{"model": "image classifier", "dataset": "Sentinel-2 satellite tiles (TerraMesh)", "train_examples": 145000, "image_size": 64, "crop_scale_min": 1, "horizontal_flip": true, "translate": 0.06, "targets": ["main land cover"], "num_classes": 9, "arch": "swin", "norm": "layernorm", "norm_position": "pre", "activation": "swiglu", "mlp_ratio": 2, "head_dim": 64, "fused_qkv": false, "bias": "all", "qk_norm": true, "layer_scale_init": 0.01, "parallel_block": false, "inner_norm": false, "patch_size": [4, 4], "conv_stem": true, "depths": [2, 4, 2], "widths": [80, 160, 320], "loss": "cross_entropy", "init": "torch_default", "residual_init": "scaled_by_depth", "optimizer": "adamw", "lr": 0.00093, "beta1": 0.9, "beta2": 0.999, "eps": 1e-06, "grad_clip": 5.0, "adaptive_grad_clip": 0.02, "magnitude_pruning": 0.7, "steps": 5800, "batch_size": 128, "epochs": 5.1, "lr_schedule": "step", "warmup_steps": 290, "weight_decay": 0.4}
Rows from block 3 of a small image classifier, named by matrix and row number. Rows with one number belong to one neuron. Each number is 128 + 24 x the weight over its row's rms, rounded and kept within 0 to 255. All counts start at 0. Numbers have three digits each.
After each neuron's rows are labels from the 100 images, of 14976, where the neuron reaches its largest size: "strongest on" is what is common among them. Only what is clearly more common there than usual is listed. The data: Sentinel-2 satellite tiles (TerraMesh). In brackets: how many of the 100.
# gate: MLP gate (model.blocks.3.mlp.gate.weight, 320x160), inputs 0-159
# fc1: MLP up (model.blocks.3.mlp.fc1.weight, 320x160), inputs 0-159
# fc2: MLP down (model.blocks.3.mlp.fc2.weight, 160x320, transposed), outputs 0-159

gate.239:128128128128109128128152128128160128167128128128128177128128128128128128128128091128161128103128107128128162065128094128128128128128128128128128183128152128128128017128160128128128128128128128128128148128128128128128103128128128228128128128128161128128128128128180128128114128173128169128128128128128146128128128128128128042169128128128128101128128128034128152100173099087128128128086106128083128128128128170128098128128128128128128128128128128128045083128128128128128128128128128
fc1.239:167165083093147128084128090101128128128157128128128128128090128128165128128128128128128128128128128128128128128128128128084128161044089067128201128154128128192166128128167097148128163156128147075128099152107128128115158067128149128128128168174128128128128128128128128083128128128103128128128128128128128169128128128089128128128099147128082128128128106128128128161084128128128096128128128128086128128128128179128128128128151162102163128128128128128162128178128128128170169179128149
fc2.239:128117128106184128106128141170078128128128094128063089106128128128095128128111128036128162128128128128194128128128144128148128128128162128128107136096128128128128128168128097128128178128128128128080089152128101094128114087128128109128128097113091128128128188128128128128128071128128128093128100128146152128128128128128128158143067128105146138117128101128135128081170097082128165128128128139128128128128170128128128156128128112128111128141128148128128116075128175158061128128128178
strongest on: crops (76); water (76); built area (74); flooded vegetation (26)

gate.185:128128184128128128178128128128128128128091128128128128128128128128128128128145128128088128128128128128128128128128128173074180128087128128128066128128128206128128128128128128128128128128128128128128128128128128128128154128128128076097089128128128128128128172128128190128128128072128128086128128070128128128106128128096180128128128128128128128065070128128073128128073128099055128128128128128128086128128128128128128128128085128128128128088128128128204128128128128128128128214169128
fc1.185:128128163128128128128128128128128128128080128128128128128178160128128128178171128128128083128128128159128128128128128128035128128128128128128128128128128128189128128152175128128128128128158128193128128128188128084128101139128128128175128128128128128128128128128128175236128128128128111128091128128128128128128128128128128103128128128128081128128128128128128128128069128128128128128169158128128128128128128128128128128128128128128128128128000128094128153128128182128128128128128128
fc2.185:128128189128128128110128128128128128128128128163128102128046137128144128000128099128064128128128128128128128128128128128128128136128128112128128136128142128128128128128128128149128128128128128128204203138128128128128128128128128089128128128128163128050128150128128128128025116128128128128128128128128128128128128128074136128128128111128128136061195128128068114128091097128128128128128128128128128128141128129144128128128128128128128128128128128134128137128128128142128128138128153
strongest on: crops (72); main land cover: crops (49)

gate.130:128088128084128089128128128128128128128128166128072128128128181081128075128128128183178128128128128128128128128128081128128128083128128128128128128128128128166128128181128128128128128128128128128075163072128128128086128128128128128128128128128128128128128078128128128167128068173174128171128071128128128081067128128128128128171171128128128128128085128128128182128128128128128128128128128167128128128069128128128128128128128128067128128128128128128060180074128128128128128128128172
fc1.130:128157128092128167128090089128093128128128128128059128128128128172128096081128128168128174128128128155128092128162128128128089085128128172128128128128128128168128128204128170128128128173128128128084128168128128128158128158084082128128169128128157068128128175128128128128128128073128128161128128091088128128128082128128128128084128128128128182128091128128091128128162128170128128128163165128128171128128128128128128162177128128128093128085089098128128128128128128128128128128128128
fc2.130:159128128128128128128128128128128128128128128128128128128128128128128128213128128128075128128128128128128255128128128128128128128128095128128128128156128128128165128128128128128128255128128128128128128177035128128128128128128128128128128128162128128128128128128128128128128128128128078085128128128158128161128128128128087128128128128128128128128128128128128128128128128128128128128128128128128128128128128128128128097128128128128128081128128128128128128128128128128128128128128128
strongest on: main land cover: trees (47)

gate.211:128128082128146190118128128161128161128076106104128092128128128128128128128128128113128128112085128128128086164128128128084169128074128108128191128084154101158128182128128158092128128128168128128061128128128128105128107128128128092169128128169094163128100128106128112128128104128193119128128080128115128153144128128128128186110128128128096128128128128167144128163097128128128128128128128100091128144093128128128128128104149128128108128128157128128128128128110156153151159223128079
fc1.211:128152108128090128128147128128128099109128140145185172156128170097128128111128128128109128128128166164099128100128116088155128128150091154137102128141128155128128105128128128139070105128128088128182158078128105148128151119148128128078097128128171158142128077098150128087128128128099102163128164140128102128128128082101103128108128101162105128128146108138069128153103158128128128128162128106157128128108128128074147090145106111151164169086128107108128189168128096158153128096128128
fc2.211:128128128076128206133135128213160128128128142119120119120128128128100128167128160063128174149128128128073029128128131128128142128133128128121121128019128128120128128120128146128110084128165128128112128128140128128128124113194093128128119128128111128128128128128128128128128165128128128128128075128128128140152128115128128120142176128142128128041120121128128128156091128128128121128128101133128134120128168128128144128128139128128128140128128121124128128079128130128189128161128096
strongest on: main land cover: trees (44)

gate.294:116150128095128128128108128148166098128128128145147128155128128091147128128128128145128128128128145165079128189155128128085128118078128128128128091128128097128156128080128128128083098100128102128145128128162120091145176128166143074128128112128128128128128128128128136111166128128128106141114084104128128163109109128105128169128128128152090159128150128213128116175072128128128128128182156128092128158128100128128158128128128081128095152128137128128179128128107140128176177183128075
fc1.294:118128128128128177193149071156128128103074128099128128166091128081109128128128136128128105128128157101128078147128154128101128104128128152128128088096128128120128128169128164085128108128163091149128120128128128128128128128128128055128086128128128168103088128128111128168128128082187128165128128142104128128128168128128128128128156128146128099107085181128128128174128166149128128128128128106158163128128153091128156128128128128128190144128128128098159128100128128128110128170197113
fc2.294:112128208101134128128143151128216147128128203128105124123194128128128128128119088105110208128128128128157079128135128166166109128128159114128111128092128128128128128168128128128128128128169128128128128128128128128130128200192136150100149098117128131086128137128128128128075101128128128166128076159128082128128128128149128123128128128128128128071107128128104128128128177128128132128128128140128128128134128128128121128128122128128055128128128128128107131156128104128128128069128163
strongest on: snow or ice (81); main land cover: snow or ice (71)

gate.278:128128128128128160085128128128128150128128128195128128128128128197128030128128128128128128128128128152128128128128128128128078165128096069128128128128064128128128128128128128128128128110096128128069162128128128160128128128128128128194128128111079128128128128128128128110128128128145128128128128128128158211128128128152128195128067128128128128128128128054128128075128071128128128128128128128128171128128128128128128128128128128128209128128175128128128075128128128128128128128157128
fc1.278:128128182128128128128128128150128108191128128074102128128128128128085128128128155087128128128128128128128108128128128128128087128128128128151061128128128128128128201128091128128128128128128128128128128128109128128128128128128128071128128128128128128128128128128128150221128128128128128128090076128082128128128157128180128128181128128128128128105128128170128128128128128128056128128168128128128128128128128128128128189161128128128128128152000128128156128128128128128128128128128093
fc2.278:128128128128128128221128121172128128128128074128153142128155128128128128187128128172128052128128209128128128128128135170128128115128128128128128125128128128128112128084128128128158128128128128128128128128128128161031128128075210128128114082128128128128128098128128128128128128128128117129128128128128128099128128128128128071128225128175128122089128200128128128157128206128128128128128128128128128108128128128128128128128128128128128128128128128128128128128128161128128128128138128
strongest on: main land cover: trees (44)

gate.308:128128128128094128128128128090097128159128147128128128128128171128128128128128075128128128128128128128128128156128128089128128128173128104128058092128128161128128128128088128128128128098128128160228128085172128170128128063128128110128128128128197128168128128128128103128128128128128167097097128128128128128099157128128087128089128128128128128128128159204093089128128128128128105094173128128103128128203128077071128128128128163128128174128128128128182128128128128128128128128128128
fc1.308:128128128128128128128128168110128106097128128128144094128080128128128098128128128128158128174128097128128128128104128128198087128172128128128067163128128128053128084128158162128128090128128128128164152128090128128128139128128128128079128128093193095128128128128103128170128163128128128180093105128128111128117098103128128064128128143153128175079128103128171128128147089128128086128095097175128128176128128128128128128187128128128183128149128128128128128128128099128128128177128128
fc2.308:128128079098128128128114128128116193111128128128111133128157128128128128128128085144089092042128128147128145128104128101084155128118128128128128128096151128199128096212111123140188153128128128128104163115128121128128140100128128099145140128128093161084130144115135078128128104177127128099137104110140141119147128128128128204128128119107128128169188165098086109152083128128128155128128141098110128128151137128128128128116086128113083114119125138140128142150128166111128157128116128
strongest on: water (85); flooded vegetation (62); main land cover: flooded vegetation (25)

gate.215:128083080128128128128128084128128128128091128128108128156086142128128111128128128128128176128128128094128128128128128128128128128049128081128199128128128128170128079128128128128168128128128128128081128089154128128128128128128128128128128128111076128128143128103128128056128128128128128128151128128128128128128128128128128128128128128128128128111128128068128161128128128128128128128128128144192149079128222211128128075128079128128218128128181128128128128128128128128128147128128128
fc1.215:128128128137128128128128128128128128128128110058128071128128128128073187109128080167128128128128128128128056175128128128128116128128128176128128128150128128128170176128128128128195128128128128128128071128195128128128128128128128034128128128128128128128094128128043128128128128128128128128128128128128128128128128128128128128095128158128128128057128128216128062175128128128128128128128128128128128128128128128128128128128128128128128128128086095128161128128128128088128128176128128
fc2.215:128128128183128128174128117161128128128128000128128128128128128128128104187128128128128003128128128128175113128128128170128128128128128128128128117128128128135128128128128128103169128128128128128128128128128128143051128128030188128128107104121164128157128127128128128128188128128128128128128126128128128128128128128128128128128128128128128121128128216136128128128128128128144128128128112128128128128128136128128128128128128128128182128128128128128128133128135190128128128128128128
strongest on: snow or ice (88); main land cover: snow or ice (81)

gate.30:128189128088128128128095151128088128128128128128128128174128128128128128128128128184128128128128128128102128128128081185128128128184128182171128128128128128128080128060128128128073128128182128128128128128174128128128181128128128150128177128128174128128128128128181160128128128128128128128128128128090128176128128128158128128081128128128128069128128128128128128157128128128171128206128128084083128128128096128128128128128128128128069067128128128128103128100087128128178128128128097
fc1.30:128128128128172162187128128168128128128128128128128085128128128128128128128128128128128128128128128128128128098128128182128167128128128190128128128128128110128128198165128172094108128093188128128128128128128128128163128128128128065091161163079128128067128128093085128128062086128128128128128128128128128128187128128128128128128128128128128128128128166073128155177128166128128128128128128128165157128049128128128128128128128094128128128128128128128128128067128093095128077128084097
fc2.30:128128128128128185128128128128128234128128128128128150128243150128128144226128128128128128056128128128128128122128117151128128128128128128173128109128118111128109128207128158128097128128128128128069128109081151128128128128128117128161128128128128128073128088128128128116055128128128128093128128128128122128138128128128128163128128128128128128189128128128099128128128128128128128128146128128128128128128128110128128128116159128128103128104153128128128155128128128145112128048139120
strongest on: crops (84); main land cover: crops (71)

gate.58:159128081128128128091128157085096128128128168192097128167128128174177048156168128159128128085128079128128128128098128128096128128128128079128128128128094090128128128163128128128128128160128128128103128102128128154128161128128128173128128128182128106128171128128188128128128128128128128128100128083128128165128128128128091165128128128094095128128128128089128169128128085128128128128128128128128128183128128128128094077190128128128167128128128128128096128128052128128128128163128128
fc1.58:128128128157150128171175128156128128128128089090128128098128089095105169161128128128128128149128128128163128128128128128128128105185178153128063128102153186128128128157074128128128128128151128178150111128128128128128128182153096128098128071128128128128128128128065128198128128128128111128096128156101128098163161128128128128128128128128162128128128128128128095128128162128128128128128099128128128077156128078087156128102128128188101164128128128128128128084192128128086128095128128
fc2.58:128128128162104128173128107149128153128128138110072144143242139128097128235128063128151136133128156128128109128128128105128128134128108128079128139072128128108128128118128137128161088128128128128178144097128128185103128103084128142138128128128151128198128128128128128128128167128128128128128128128122068136105128128128128102113128113136128128083128128128151128128095182128115070128128092128128128111128150128128128128128193128128147128117128117128128128096128128128128113128144128
strongest on: trees (99); main land cover: trees (91); clouds (87)

gate.147:128128128128128128128128128128128128128128128128128128128128128128128128193172162069128128128128087128128168128128128128128103128128128128015087128128128128091128075128128160128128104128128128128128128157128128068183128056128128128128128128193128128128128128128128128156128128128128097128088128128128128128128128128128128085128128128128128128128154128206173128128048102078128106095184128128128128174128128128108128128128128128072128170128128128094128128128128128128175165128128128
fc1.147:167128128128128190128128128128128128128128128101128169128128128128128128202186172061195128128128128128128128128128128128128128149128128158104194128061128128128128128128196128128128128128128084128128128128128128128128084128128128128128128128128128128063128128128128128178128128128176128101128128128128128128128109128128128128128128128128104128128128128128192202128128128128128128138071128128128128128057128193163128128128128128128128128128128128128046128128128128166160107089128128
fc2.147:128128038057128105128128128169128128128128128128128128128128128128128128128128128128103000167128182128128092128128128128128140128159128128128128128056128128091140064076128128109128128128128128128128030128128128052128128128128150128128128128128128128128128128144128128128128128101128128128128128128128128128128128128082128128128128128128128117078128128128128128128128131159128128128128128128149117128128128128128128128128054128128128128128128128128128128128128230128128128128128128
strongest on: water (76); main land cover: trees (41); main land cover: water (36); flooded vegetation (28)

gate.279:128128128083128128128128128128089128128128128128128173128128128128128128161091128080163178128128128128128128128077128096128128128128128128165128165128171128128128128128128128128128097128128128039047128091128189128128171190128128128128128128128128099166128128128128158059128128128128128128179128128175128128128128128128182128128128128128128128128128128128164090128201128128128169128128128128128128128128128128176128128128158128088082128128211128128128128128128128128159177128128098
fc1.279:128128103187128128128128128128128128128128169128097128128128086128128128128128128128128128175128128128098164128128128128183153100128128128128128185128128128128128128128128088128068128128128128128128128128128128128128171128128128188076128128128185128128128128128128184128076178128128176128075128128128128128128128128077128128128128128128128128128128082071128160128080128128128159128128128162167071128128128128128167128128128097186128213099128102128128128128097128086159128064128102
fc2.279:128128128128128226128128148128128128128148128128128128128128128128128128128128146128128128128128075128128128128128128172128128128128078128128128146128128128128128128128128128128040128128128128128128128128128128128128128128128128128128128128143128128128128128128128128128128198128128111128128128128128128128128128128128128128128128151128146128128128128128128128128128128128128077128128128128128128128128128128128036128128255128128128128128128115128128128000128128128128128158128128
strongest on: main land cover: trees (57)

gate.35:128191128128128128128077128128128128128128161165164128128128128091128128128128128156128128128128156128088128128128128097128166128128128128150161128128155128128103128082128184128128128107128117128128128097174105128164165128128128128128156128128128160128128106085190128064128128128128128128128128128128128128128128092128128143128128075128057128128128128172111154160083128128128128128174128089109158128128128128115099128128128105080128089050128128144128184147128128128200181128128062
fc1.35:148128128128087084092128128079128128167128128128082128169167128128128128128128067128128128128128081128128128197128128128059128128128128059158128128128128128128128128128102128128128128128085128128128160081128128128128128160128128128128128084193128128128158128128128128128128096128128169128059095053128128099128128128128128144128128103128076151128128128177128128173085089101128128128155128128101128128203128128128128112128128158077128128128128128147128128128128154128167171128128128
fc2.35:128111128159128101128128128100118051128128128128171128093026128128115128114128179128128153177128112128128183157128164128186089128128128128128128133172143128132128125068128128128084144180128142128128123138109128128128112128096128112128123156128155128153155128150128128128128154128128128167145209128128128128149128163128128079128081128128128120170128128128155128115165128161128099128128098157128128128128094128128128128128128114128205139128139128128128116128145067128090128139128163
strongest on: water (66); clouds (52); main land cover: water (33)

gate.172:200128128087128192092128128128128128155128128128096128128128128158128128128171128128155128128128100128128128128128091088128128128128128128128128128128128128128128071128128128128128128128107128128076128128076128128128097128128085200199128128128128128128176172128183128128128128153128128128128105128128181128178128128207128128128128128078128128141163128077128128128128083084128128128128096128128128191128128128128099153145172154128128128128128128128056128105128128183128144128128128
fc1.172:128128169128150128128128157128128128128151086070128087128128099112034128168152181128128128128128128128128128153145128128128128154181128166128043128078128128102128128128128150128128128128128128128166128160128128100143128128144087095128128111128128128094128128128128128219128128128128128139104128128128128101128168128157128076173128143128128128091128128128128128128128128096128128128128128128128128128149128094128128128128158128128128128128029128128096128087128163128128047128128128
fc2.172:128124088128128146208128128170128155128128128090161128128168128128081155097128128128128128167128184103153070128128128128128182128128128128051128128104128128128128128128128128090125128128186128128128128112128128144053128128128169134128128128128189128192128128128128128128128128053128128128128171141128128128128128163128128081128128122128128128151019173128128128160128171185128128128128107092128128128128128128128128128128128128128138128128128139148128128128128128128128128115128128
strongest on: water (79); main land cover: water (47)

gate.79:121148101154128128105128128128128128111128128128109128147128128128128071128128128156128128128084128128128128168128128128121128114128128096139078128139128078128128138128078128128105128089128078145179128128147097128128128128128119067163128128150128128097128145109128128074128128128161117128107113128128128128128128128109128172087140128128128128128128128198128128178091128128074128105180136082095128153156128055075169104128161128159128154128195128128183128108128155128128205128128128
fc1.79:128128155128169160174128158128128098128128128098128081128091083077096158085088128147159156177172128128128128128119128128144128110128149164128115128128128143110191128128174149128104128128168128144128094201128162128101128096128128091090128161109152103128086128128128128183144101074128128162128128128112128172128128128128128085110128158161128166091103147128145085128128128143158114128128128169171128154128128128160128165128128085103128128148090128128112128137128090102148128128128128
fc2.79:128128128110128162084128128128128149128128128163054128128136128128123109128128126107173128066128078128128128128076128128128128139128158128163144128124127128128115128215128128140131109128128128128128128128128128128128128128128095128128145182128101103034128146128128128128100107128128128142128054135128128128128128128147128167128128128128128128080212128128170128128128082103128128128128157128128128156128106128128128128128186135128013128128128128118128128108106155128128139148121114
strongest on: water (74); main land cover: water (56)

gate.288:177128128128128128041128128128128128128128185204128128128128128191220128128162128128156128128128128128128128128128128128128128128059128128128128170128128128128128078128128128197128128128063128128128128128128193128128171128128128196128128128128128128128128128128128128128128128128128128128128128128172157128128128128183128128128128128128128128128185128128128192128128128128128128128128128128128128128128128128184072078178128128128128128128128157128128128128075128174128128128128128
fc1.288:128128128128128128128128128128128128128128128164128128128128128128128128128128089077128128128128128128128128082128185128095128128097128128128214202128128128128128038171180128128128128128154128128128087069128147128128128128128128128128037128128128128128128128128128128128128128076128128100163193128128128128128128168128128173128128128128128128128128128128128172128128128128128128128128095140128128128128128214128128063128128128128197213128128128128128128128128128128128128128128128
fc2.288:128128240128128195084128128128128128128128128128128128128128128128128128128128158128128218128128128128128128128028128128128128128123128128128128128128128128128128128166128128128072128128128142128128128128128128128209128128128147128128128128128078128022105070128128128128065128194128128128128128128128128128128128128128128158128128128128128128128128128128128128128128128128128101128128099128128128128140128134128128128128128121128024128128128128128128128180128128128128128128128128
strongest on: main land cover: trees (50); clouds (42); main land cover: water (30)

gate.162:128153128108128128128128180128154107140141128128114098128128119128128128182112128128147128141128147158102128128128111167142080147183146143128087171128128128054128128109128165100105128099128128128208128128128128128128170078128074128095128128100171115147128146147128128148128128112103139128128045144128102128103112128128128080165149128128128150061167128128165128188090128107162128128128128128107107153162106103146128128164110128120128128128128128107128103128097128146179128160128128
fc1.162:103128128111128128128118128162185076071128062128159117128102116104128128128115189128128159137142185128099098093128128128128108097120128147061152128128139104092150081093165128108098106128160128111128087156128128073153128104169128128111149120112093128128096128128128128102185128114128085156167128151128110164128128153128149142128143128174160128128103128128163128128128146128168144070111138144128128128095128140139158128092114106128082158128163128128128096155128148128128128128128128
fc2.162:145128128145084128078128128058100083128128139164175165166183142128171128167128128098128089078128128128101184128102128128114117128128128128128128128169128128128128128069116154128073101128090128128136220104128157128153128128118128128128105161144134128128128103128128148128128169128128128128128156128111113128106128117128107159128128112128128128199153073128128128128102128030128103128140128111128128128110095128128111128138128128128128152128122110108128128128116128137154128128128080
strongest on: crops (89); built area (88); main land cover: crops (60)

gate.268:128152076128128128094128128128096096128128128128128128128128160156128128185128128128128128128128110128128128197128128128073104128070128079128128128128128128128128187095063128128128128128128128128094128128152128128128152128128159128128128100151096128128128128088128128128128128128128128128104094094128128128109107107104128177128128092103128128128128107178101158128049128104070128128128128128128169128149128128128128128147099157128128128128128128128208156161097128128173213175168128
fc1.268:128128158128150128128128149128128128165128082128089057128128128128128128128128128128128128128128095128128097128128100128128128128163128128128128177128071128128171128128128128128128128128128128128174156194128128128128103077128128128128128163128128092128128165141128128221128095128128128128084128128153128186128128128128128096193178158128128128090165128128191128128128128128128128078128128178128128209135105128175128128128159128128128128128052128128128128128128128128174128128128128
fc2.268:128128153128170147092128128073128140142128119156128128159067128128175164128128128170191023106128128128128128128128128128074128128128128128128128113204128128138128128163128128128128104128128128128111128159165149128128128128128181128169109128132115128096128108128128107128128089128128128130128052117128128123061128128112128164128187128128128142128128153128128128143128100077128128117128204128128128128119128118128128128128128128128100128128128128128128128128114147150159128213128117
strongest on: main land cover: trees (41)

gate.138:089128073111154128128095092149128128145108117098157128153173128093128128156128128117096128128128172128157128157144163128059172091096143096110152098128167147161128128128095128128128154128128128128128111104128098108128166112153161128128115082128105149112128128123106154092167095097128108118156102073128151088147147128095156188138128128128110128150084147128107128154104174128118147128128148083083128091120128128128128128082113159128075151149128128169128128114154169128128128128144128
fc1.138:128098139194128115140194121097128145128128128128073147120128146128128128096139091128148128110128097128128152128128128128148128104163128141128040128171105146128098128183098128128156098128104128176191128110128128160094094128076150128145128128158182128156128128149128128178101128148128159128102176128128128149128148115128102101089118128128153104128145162165128115103112128128067102128144128128128128140169128081091128128163140142128175128128090104128128128111128128128106128123128150
fc2.138:128128088128144219128128128216143099128128062118173128128128128128076128164128194072167128136128128128108068128152128128128114128128135128104128128079128128089128134085128168119080074128185128128164112131097128096128128128174106128128118134128141148112133140128128128129189143112128128139128110128128096128128128128128128128128178134154132128100116123128171128136129147128128106128128098128128128128128128128128213128128128128128101139128128125124141125128128166128121128147128090
strongest on: main land cover: rangeland (82)

gate.33:128128188128147180128128128128128128128128162128128128128128128128074067128128128128128128079128128128128128128089128167128128128128128128128128128128084128128128159165096163128128098128178128128128128167128128128128128128165128043128128128128162128089128128128128128128128128128128128128089080159128128128128128128128082128128128089128111165095128128220128128158128128082128128128128128128128128214128128043128128128174201128128128128128128095128128128128109128128128180153128128
fc1.33:128128128128128128128175128165128128128128032128082128103128128187128068172128128128128128128128037128128128128128128128128128178128128128217128128084128128128128229162128128128185128128097128128128128128087128128128128128128072128128128128128057128128128128128128128128107128128128128128128128128128155102149158128128128173163128086128128128128128154128128128128170128128128128128128128128128189128128169128128128128128164146128128128128128128128175128093128128128128128128128099
fc2.33:128128073058128141136128128128128128128128107121171128128070128128128128073128128189099090148128165128128128100154128128109194128135093128128128113128123128128145128103128128128128128061128122128128128128158128128128128081128179128128128128128128128150128128128128128128191128080128128128128066128128219128128128128105128128128128128128128128085059181128128128138128128128128128117128128128128128128128128112128128128128029128128183128128128128128128128164132103162128128185128128
strongest on: snow or ice (46); clouds (38); main land cover: snow or ice (38)

gate.198:128156128128128154152128128128128175128078128128073084128128128111128179128128095128128128128128128128128128128150128128128104128189128182128048128078158128128097062128128181128128128128169128160187157128146104128128128137128128128128128128099158128102128160128092178192128128091178128128101128128128128128128128099128128075128128128128099128096128128128128093128104128128092128128168128104128128128128128128128128191153172107128066128128128128128086128093128168155128128128128128
fc1.198:067128107179128098128184128128128101058128128128128128144128128078128094128128128128164128128105166128128087128128159128128128128128128128170079128170128171156128128099175128128128128170128128162128128128147128128128128092128160128128070128128128128171128128128128146128128128128096155128128128128128128128128103128070128128128165128170128128094128128183128128128128128166095069128128128128128128128128128128128128090175091081128192128128128128096188128166128128128128160195154108
fc2.198:156128028085165074128145169128128128128128104128084128148200128128128128128124070092128097128128114154183128128065128128112128128128188128128128113128128128128128158161128128128168128128128137146162112128128128101128128128128128093128128115128128128101128156101128078128128053174128128128128079128144128109128128116115128128142128128128128144128161128128128128128096128128128166137128171104128128128158128139109141128128171116128051128128100145148128128112128200128128128128099149
strongest on: main land cover: rangeland (41)

gate.314:102128135099152128145104128128152095112128128105169106128096122079085144103107176128128128157140178128099128097109146128128148093105128128113128106143141118112171102080195145097107128128181128100110108178128161110128128104156147089128154154128128157128095112128105128128185128084156128163168156128106148156108128142119128090101149128156128128096098144151153106128128157137173110105128128163150128128099128128184148155109095082074128128128148128128128128155140102128128128163128128
fc1.314:128154128128128165128156136164149105104128128128214128128128128099096128128128182128128128128085149166083110112109110104159111143128128176128128128110116117079128128067128195099080109128162092108128128128121133117128128128182128128110128175128128190128097096103177090128128128128158105153128128142098117173128128100128128128109139128146151128128128128169151157145100128128165089128155128128138157151081104128128151128128107116150128128128170089106128128169116128163144128128128093
fc2.314:128129163128103156104125128081068161133128128162106139130167138128128128108128128100092066043128092121128177128139128143110140128128128128149128126138128122128128094154110146138122143128128128128163191131128128146128128166105094122136146161128146128058128152128128128128069125128128128107128155128128149142146128128152128159128085128087128128161146106128128128132114099067128121128131141108128128128128106128128100131128217128128044123128128128128128128049128154128128128128128128
strongest on: snow or ice (78); main land cover: snow or ice (58); flooded vegetation (28)

gate.85:154153180128128128128174149128128128128128181128128128128128128128128128128128128128162128128128128128128128128128084128128128128128128128128074128128067128128170128128128089159128058128128128128128128128128128128128128128128128128075128128128155079128128128128128182174128178128093128128077128128128084128056128071128084076128128128163072162128172143128128128162097128098128128128179128128166128180128128148128149128128128078101193128128128128069128164128128128128161128128128128
fc1.85:128128128128128128128128128108094128128101128128128128085128128128165128150128128128128128128128070128128128128039074128128089128067128075128164164128128128214128128128128128149128128083128128093024128090128128128128128128128128128128128128100128128128128128128128128128128128196128128104128128159128128128128128128128128201128128128128128128194128128109128128128195128097128128128128128128091128128085128128128128128128128156128128161158128128083128093128148128128085193128128128
fc2.85:128119128128128128190128128173128173138128105075167128116093128128076154095116195128128074178153128088128071128088128128128128128128090128086128139135128128110112137102155161110128128128198128128128128142081148128081093128089128128156128158128128128157128128128128148128128128065128118128128151147128184144128128128128115080117128128128128128128029128128128128114128128128113090114128081166128136128128155128128128128135128128146153128128128128128128139128128128128057128128138128
strongest on: water (76); built area (67); flooded vegetation (32)

gate.233:128121160128128192128128128128107128128128096112105128128173128128090128167128159067144128128128083128128099128128081128128103128164128164093088128070128094104092128153128206128128128128128128128161128128128128128128128128128077128128128128128128128080128168128128128196128135151128128133092064128128128154128161128185128091174128093128128128078178128128128128128128128128128128128128110128092165166160128128128128128128175156128089128128067128097078128128128128128128108128128128
fc1.233:128112128103128166128128128165128153128128128128128128128128128128128141175128174055128128128128079128128097128128128103128119190178128151101096128044157094118076128128093161128128128128128128128128128110128128128128095098149064128128128128128128154128128191128128128171128128128128176128128128128107172128182128128128128105171096128084158128128128098128128128128128086064128128128128128098128128128167162080128128128128128161128128128128082128095128114128128165194128114128161128
fc2.233:128128128121128180167128128171114154128128128105193140128128128128090128051128185128052128128128128140128081128180128103128198149128100128128128128100128128155128128128128162128128146128196128128127138128119128128111128117150174128128138128128128165108128128128128128128128128128139128154128220128128207128198128128128128128128128128128128128164069160128050128128128128128144161128128095128128128128128128128128166128133128128119128128128128128128128133176128128128117128108128111
strongest on: snow or ice (98); main land cover: snow or ice (94)

gate.163:151128128128103128128128107128128148128108128186128128154128128158179128168187128128151128092128128128128128169128128128080128128075128128128204145128097128153128109128149128144146128128128128128098166128128128128149128090128128143184128164176128142128128165093128128092128128128182128091091128086128128128128086128128128191128128128128128128107128128151128171128128128091103128113128128128128128166113157141128112128128128128128150128128218128100128128098085128178128196173170128
fc1.163:128128128172128128183170128185128103079128076128147175128128128128128128097128128128094166128128160128128085128128128087169115095128128128128084110128167177128115128128128128092108106128128128128147128085128128128128128179160128128128128085128128172128090061128128128128128128128128128153128128172128128128128128128128119128094128128128128128128128128106128128128188128128128103128128128128128128074128128128067169088128128114184128128128064128117159128128193090094128087073120128
fc2.163:128116128128128128163128128166128128128128128128064105128128128128069128212110102077128128128128128128128100128188128128148128128128119128110128128036128128117135128109128128128160128128128128128214128128128128165111098128104026128098122128128165128167128191128128128128128152128128128128128128128137128128128128142128128095136128128128128128033138128128140128128128128128128104128128085138128128128128139128128128128128201128128179128128128128128128133061128128128128128128128144
strongest on: trees (99); main land cover: trees (93); clouds (55)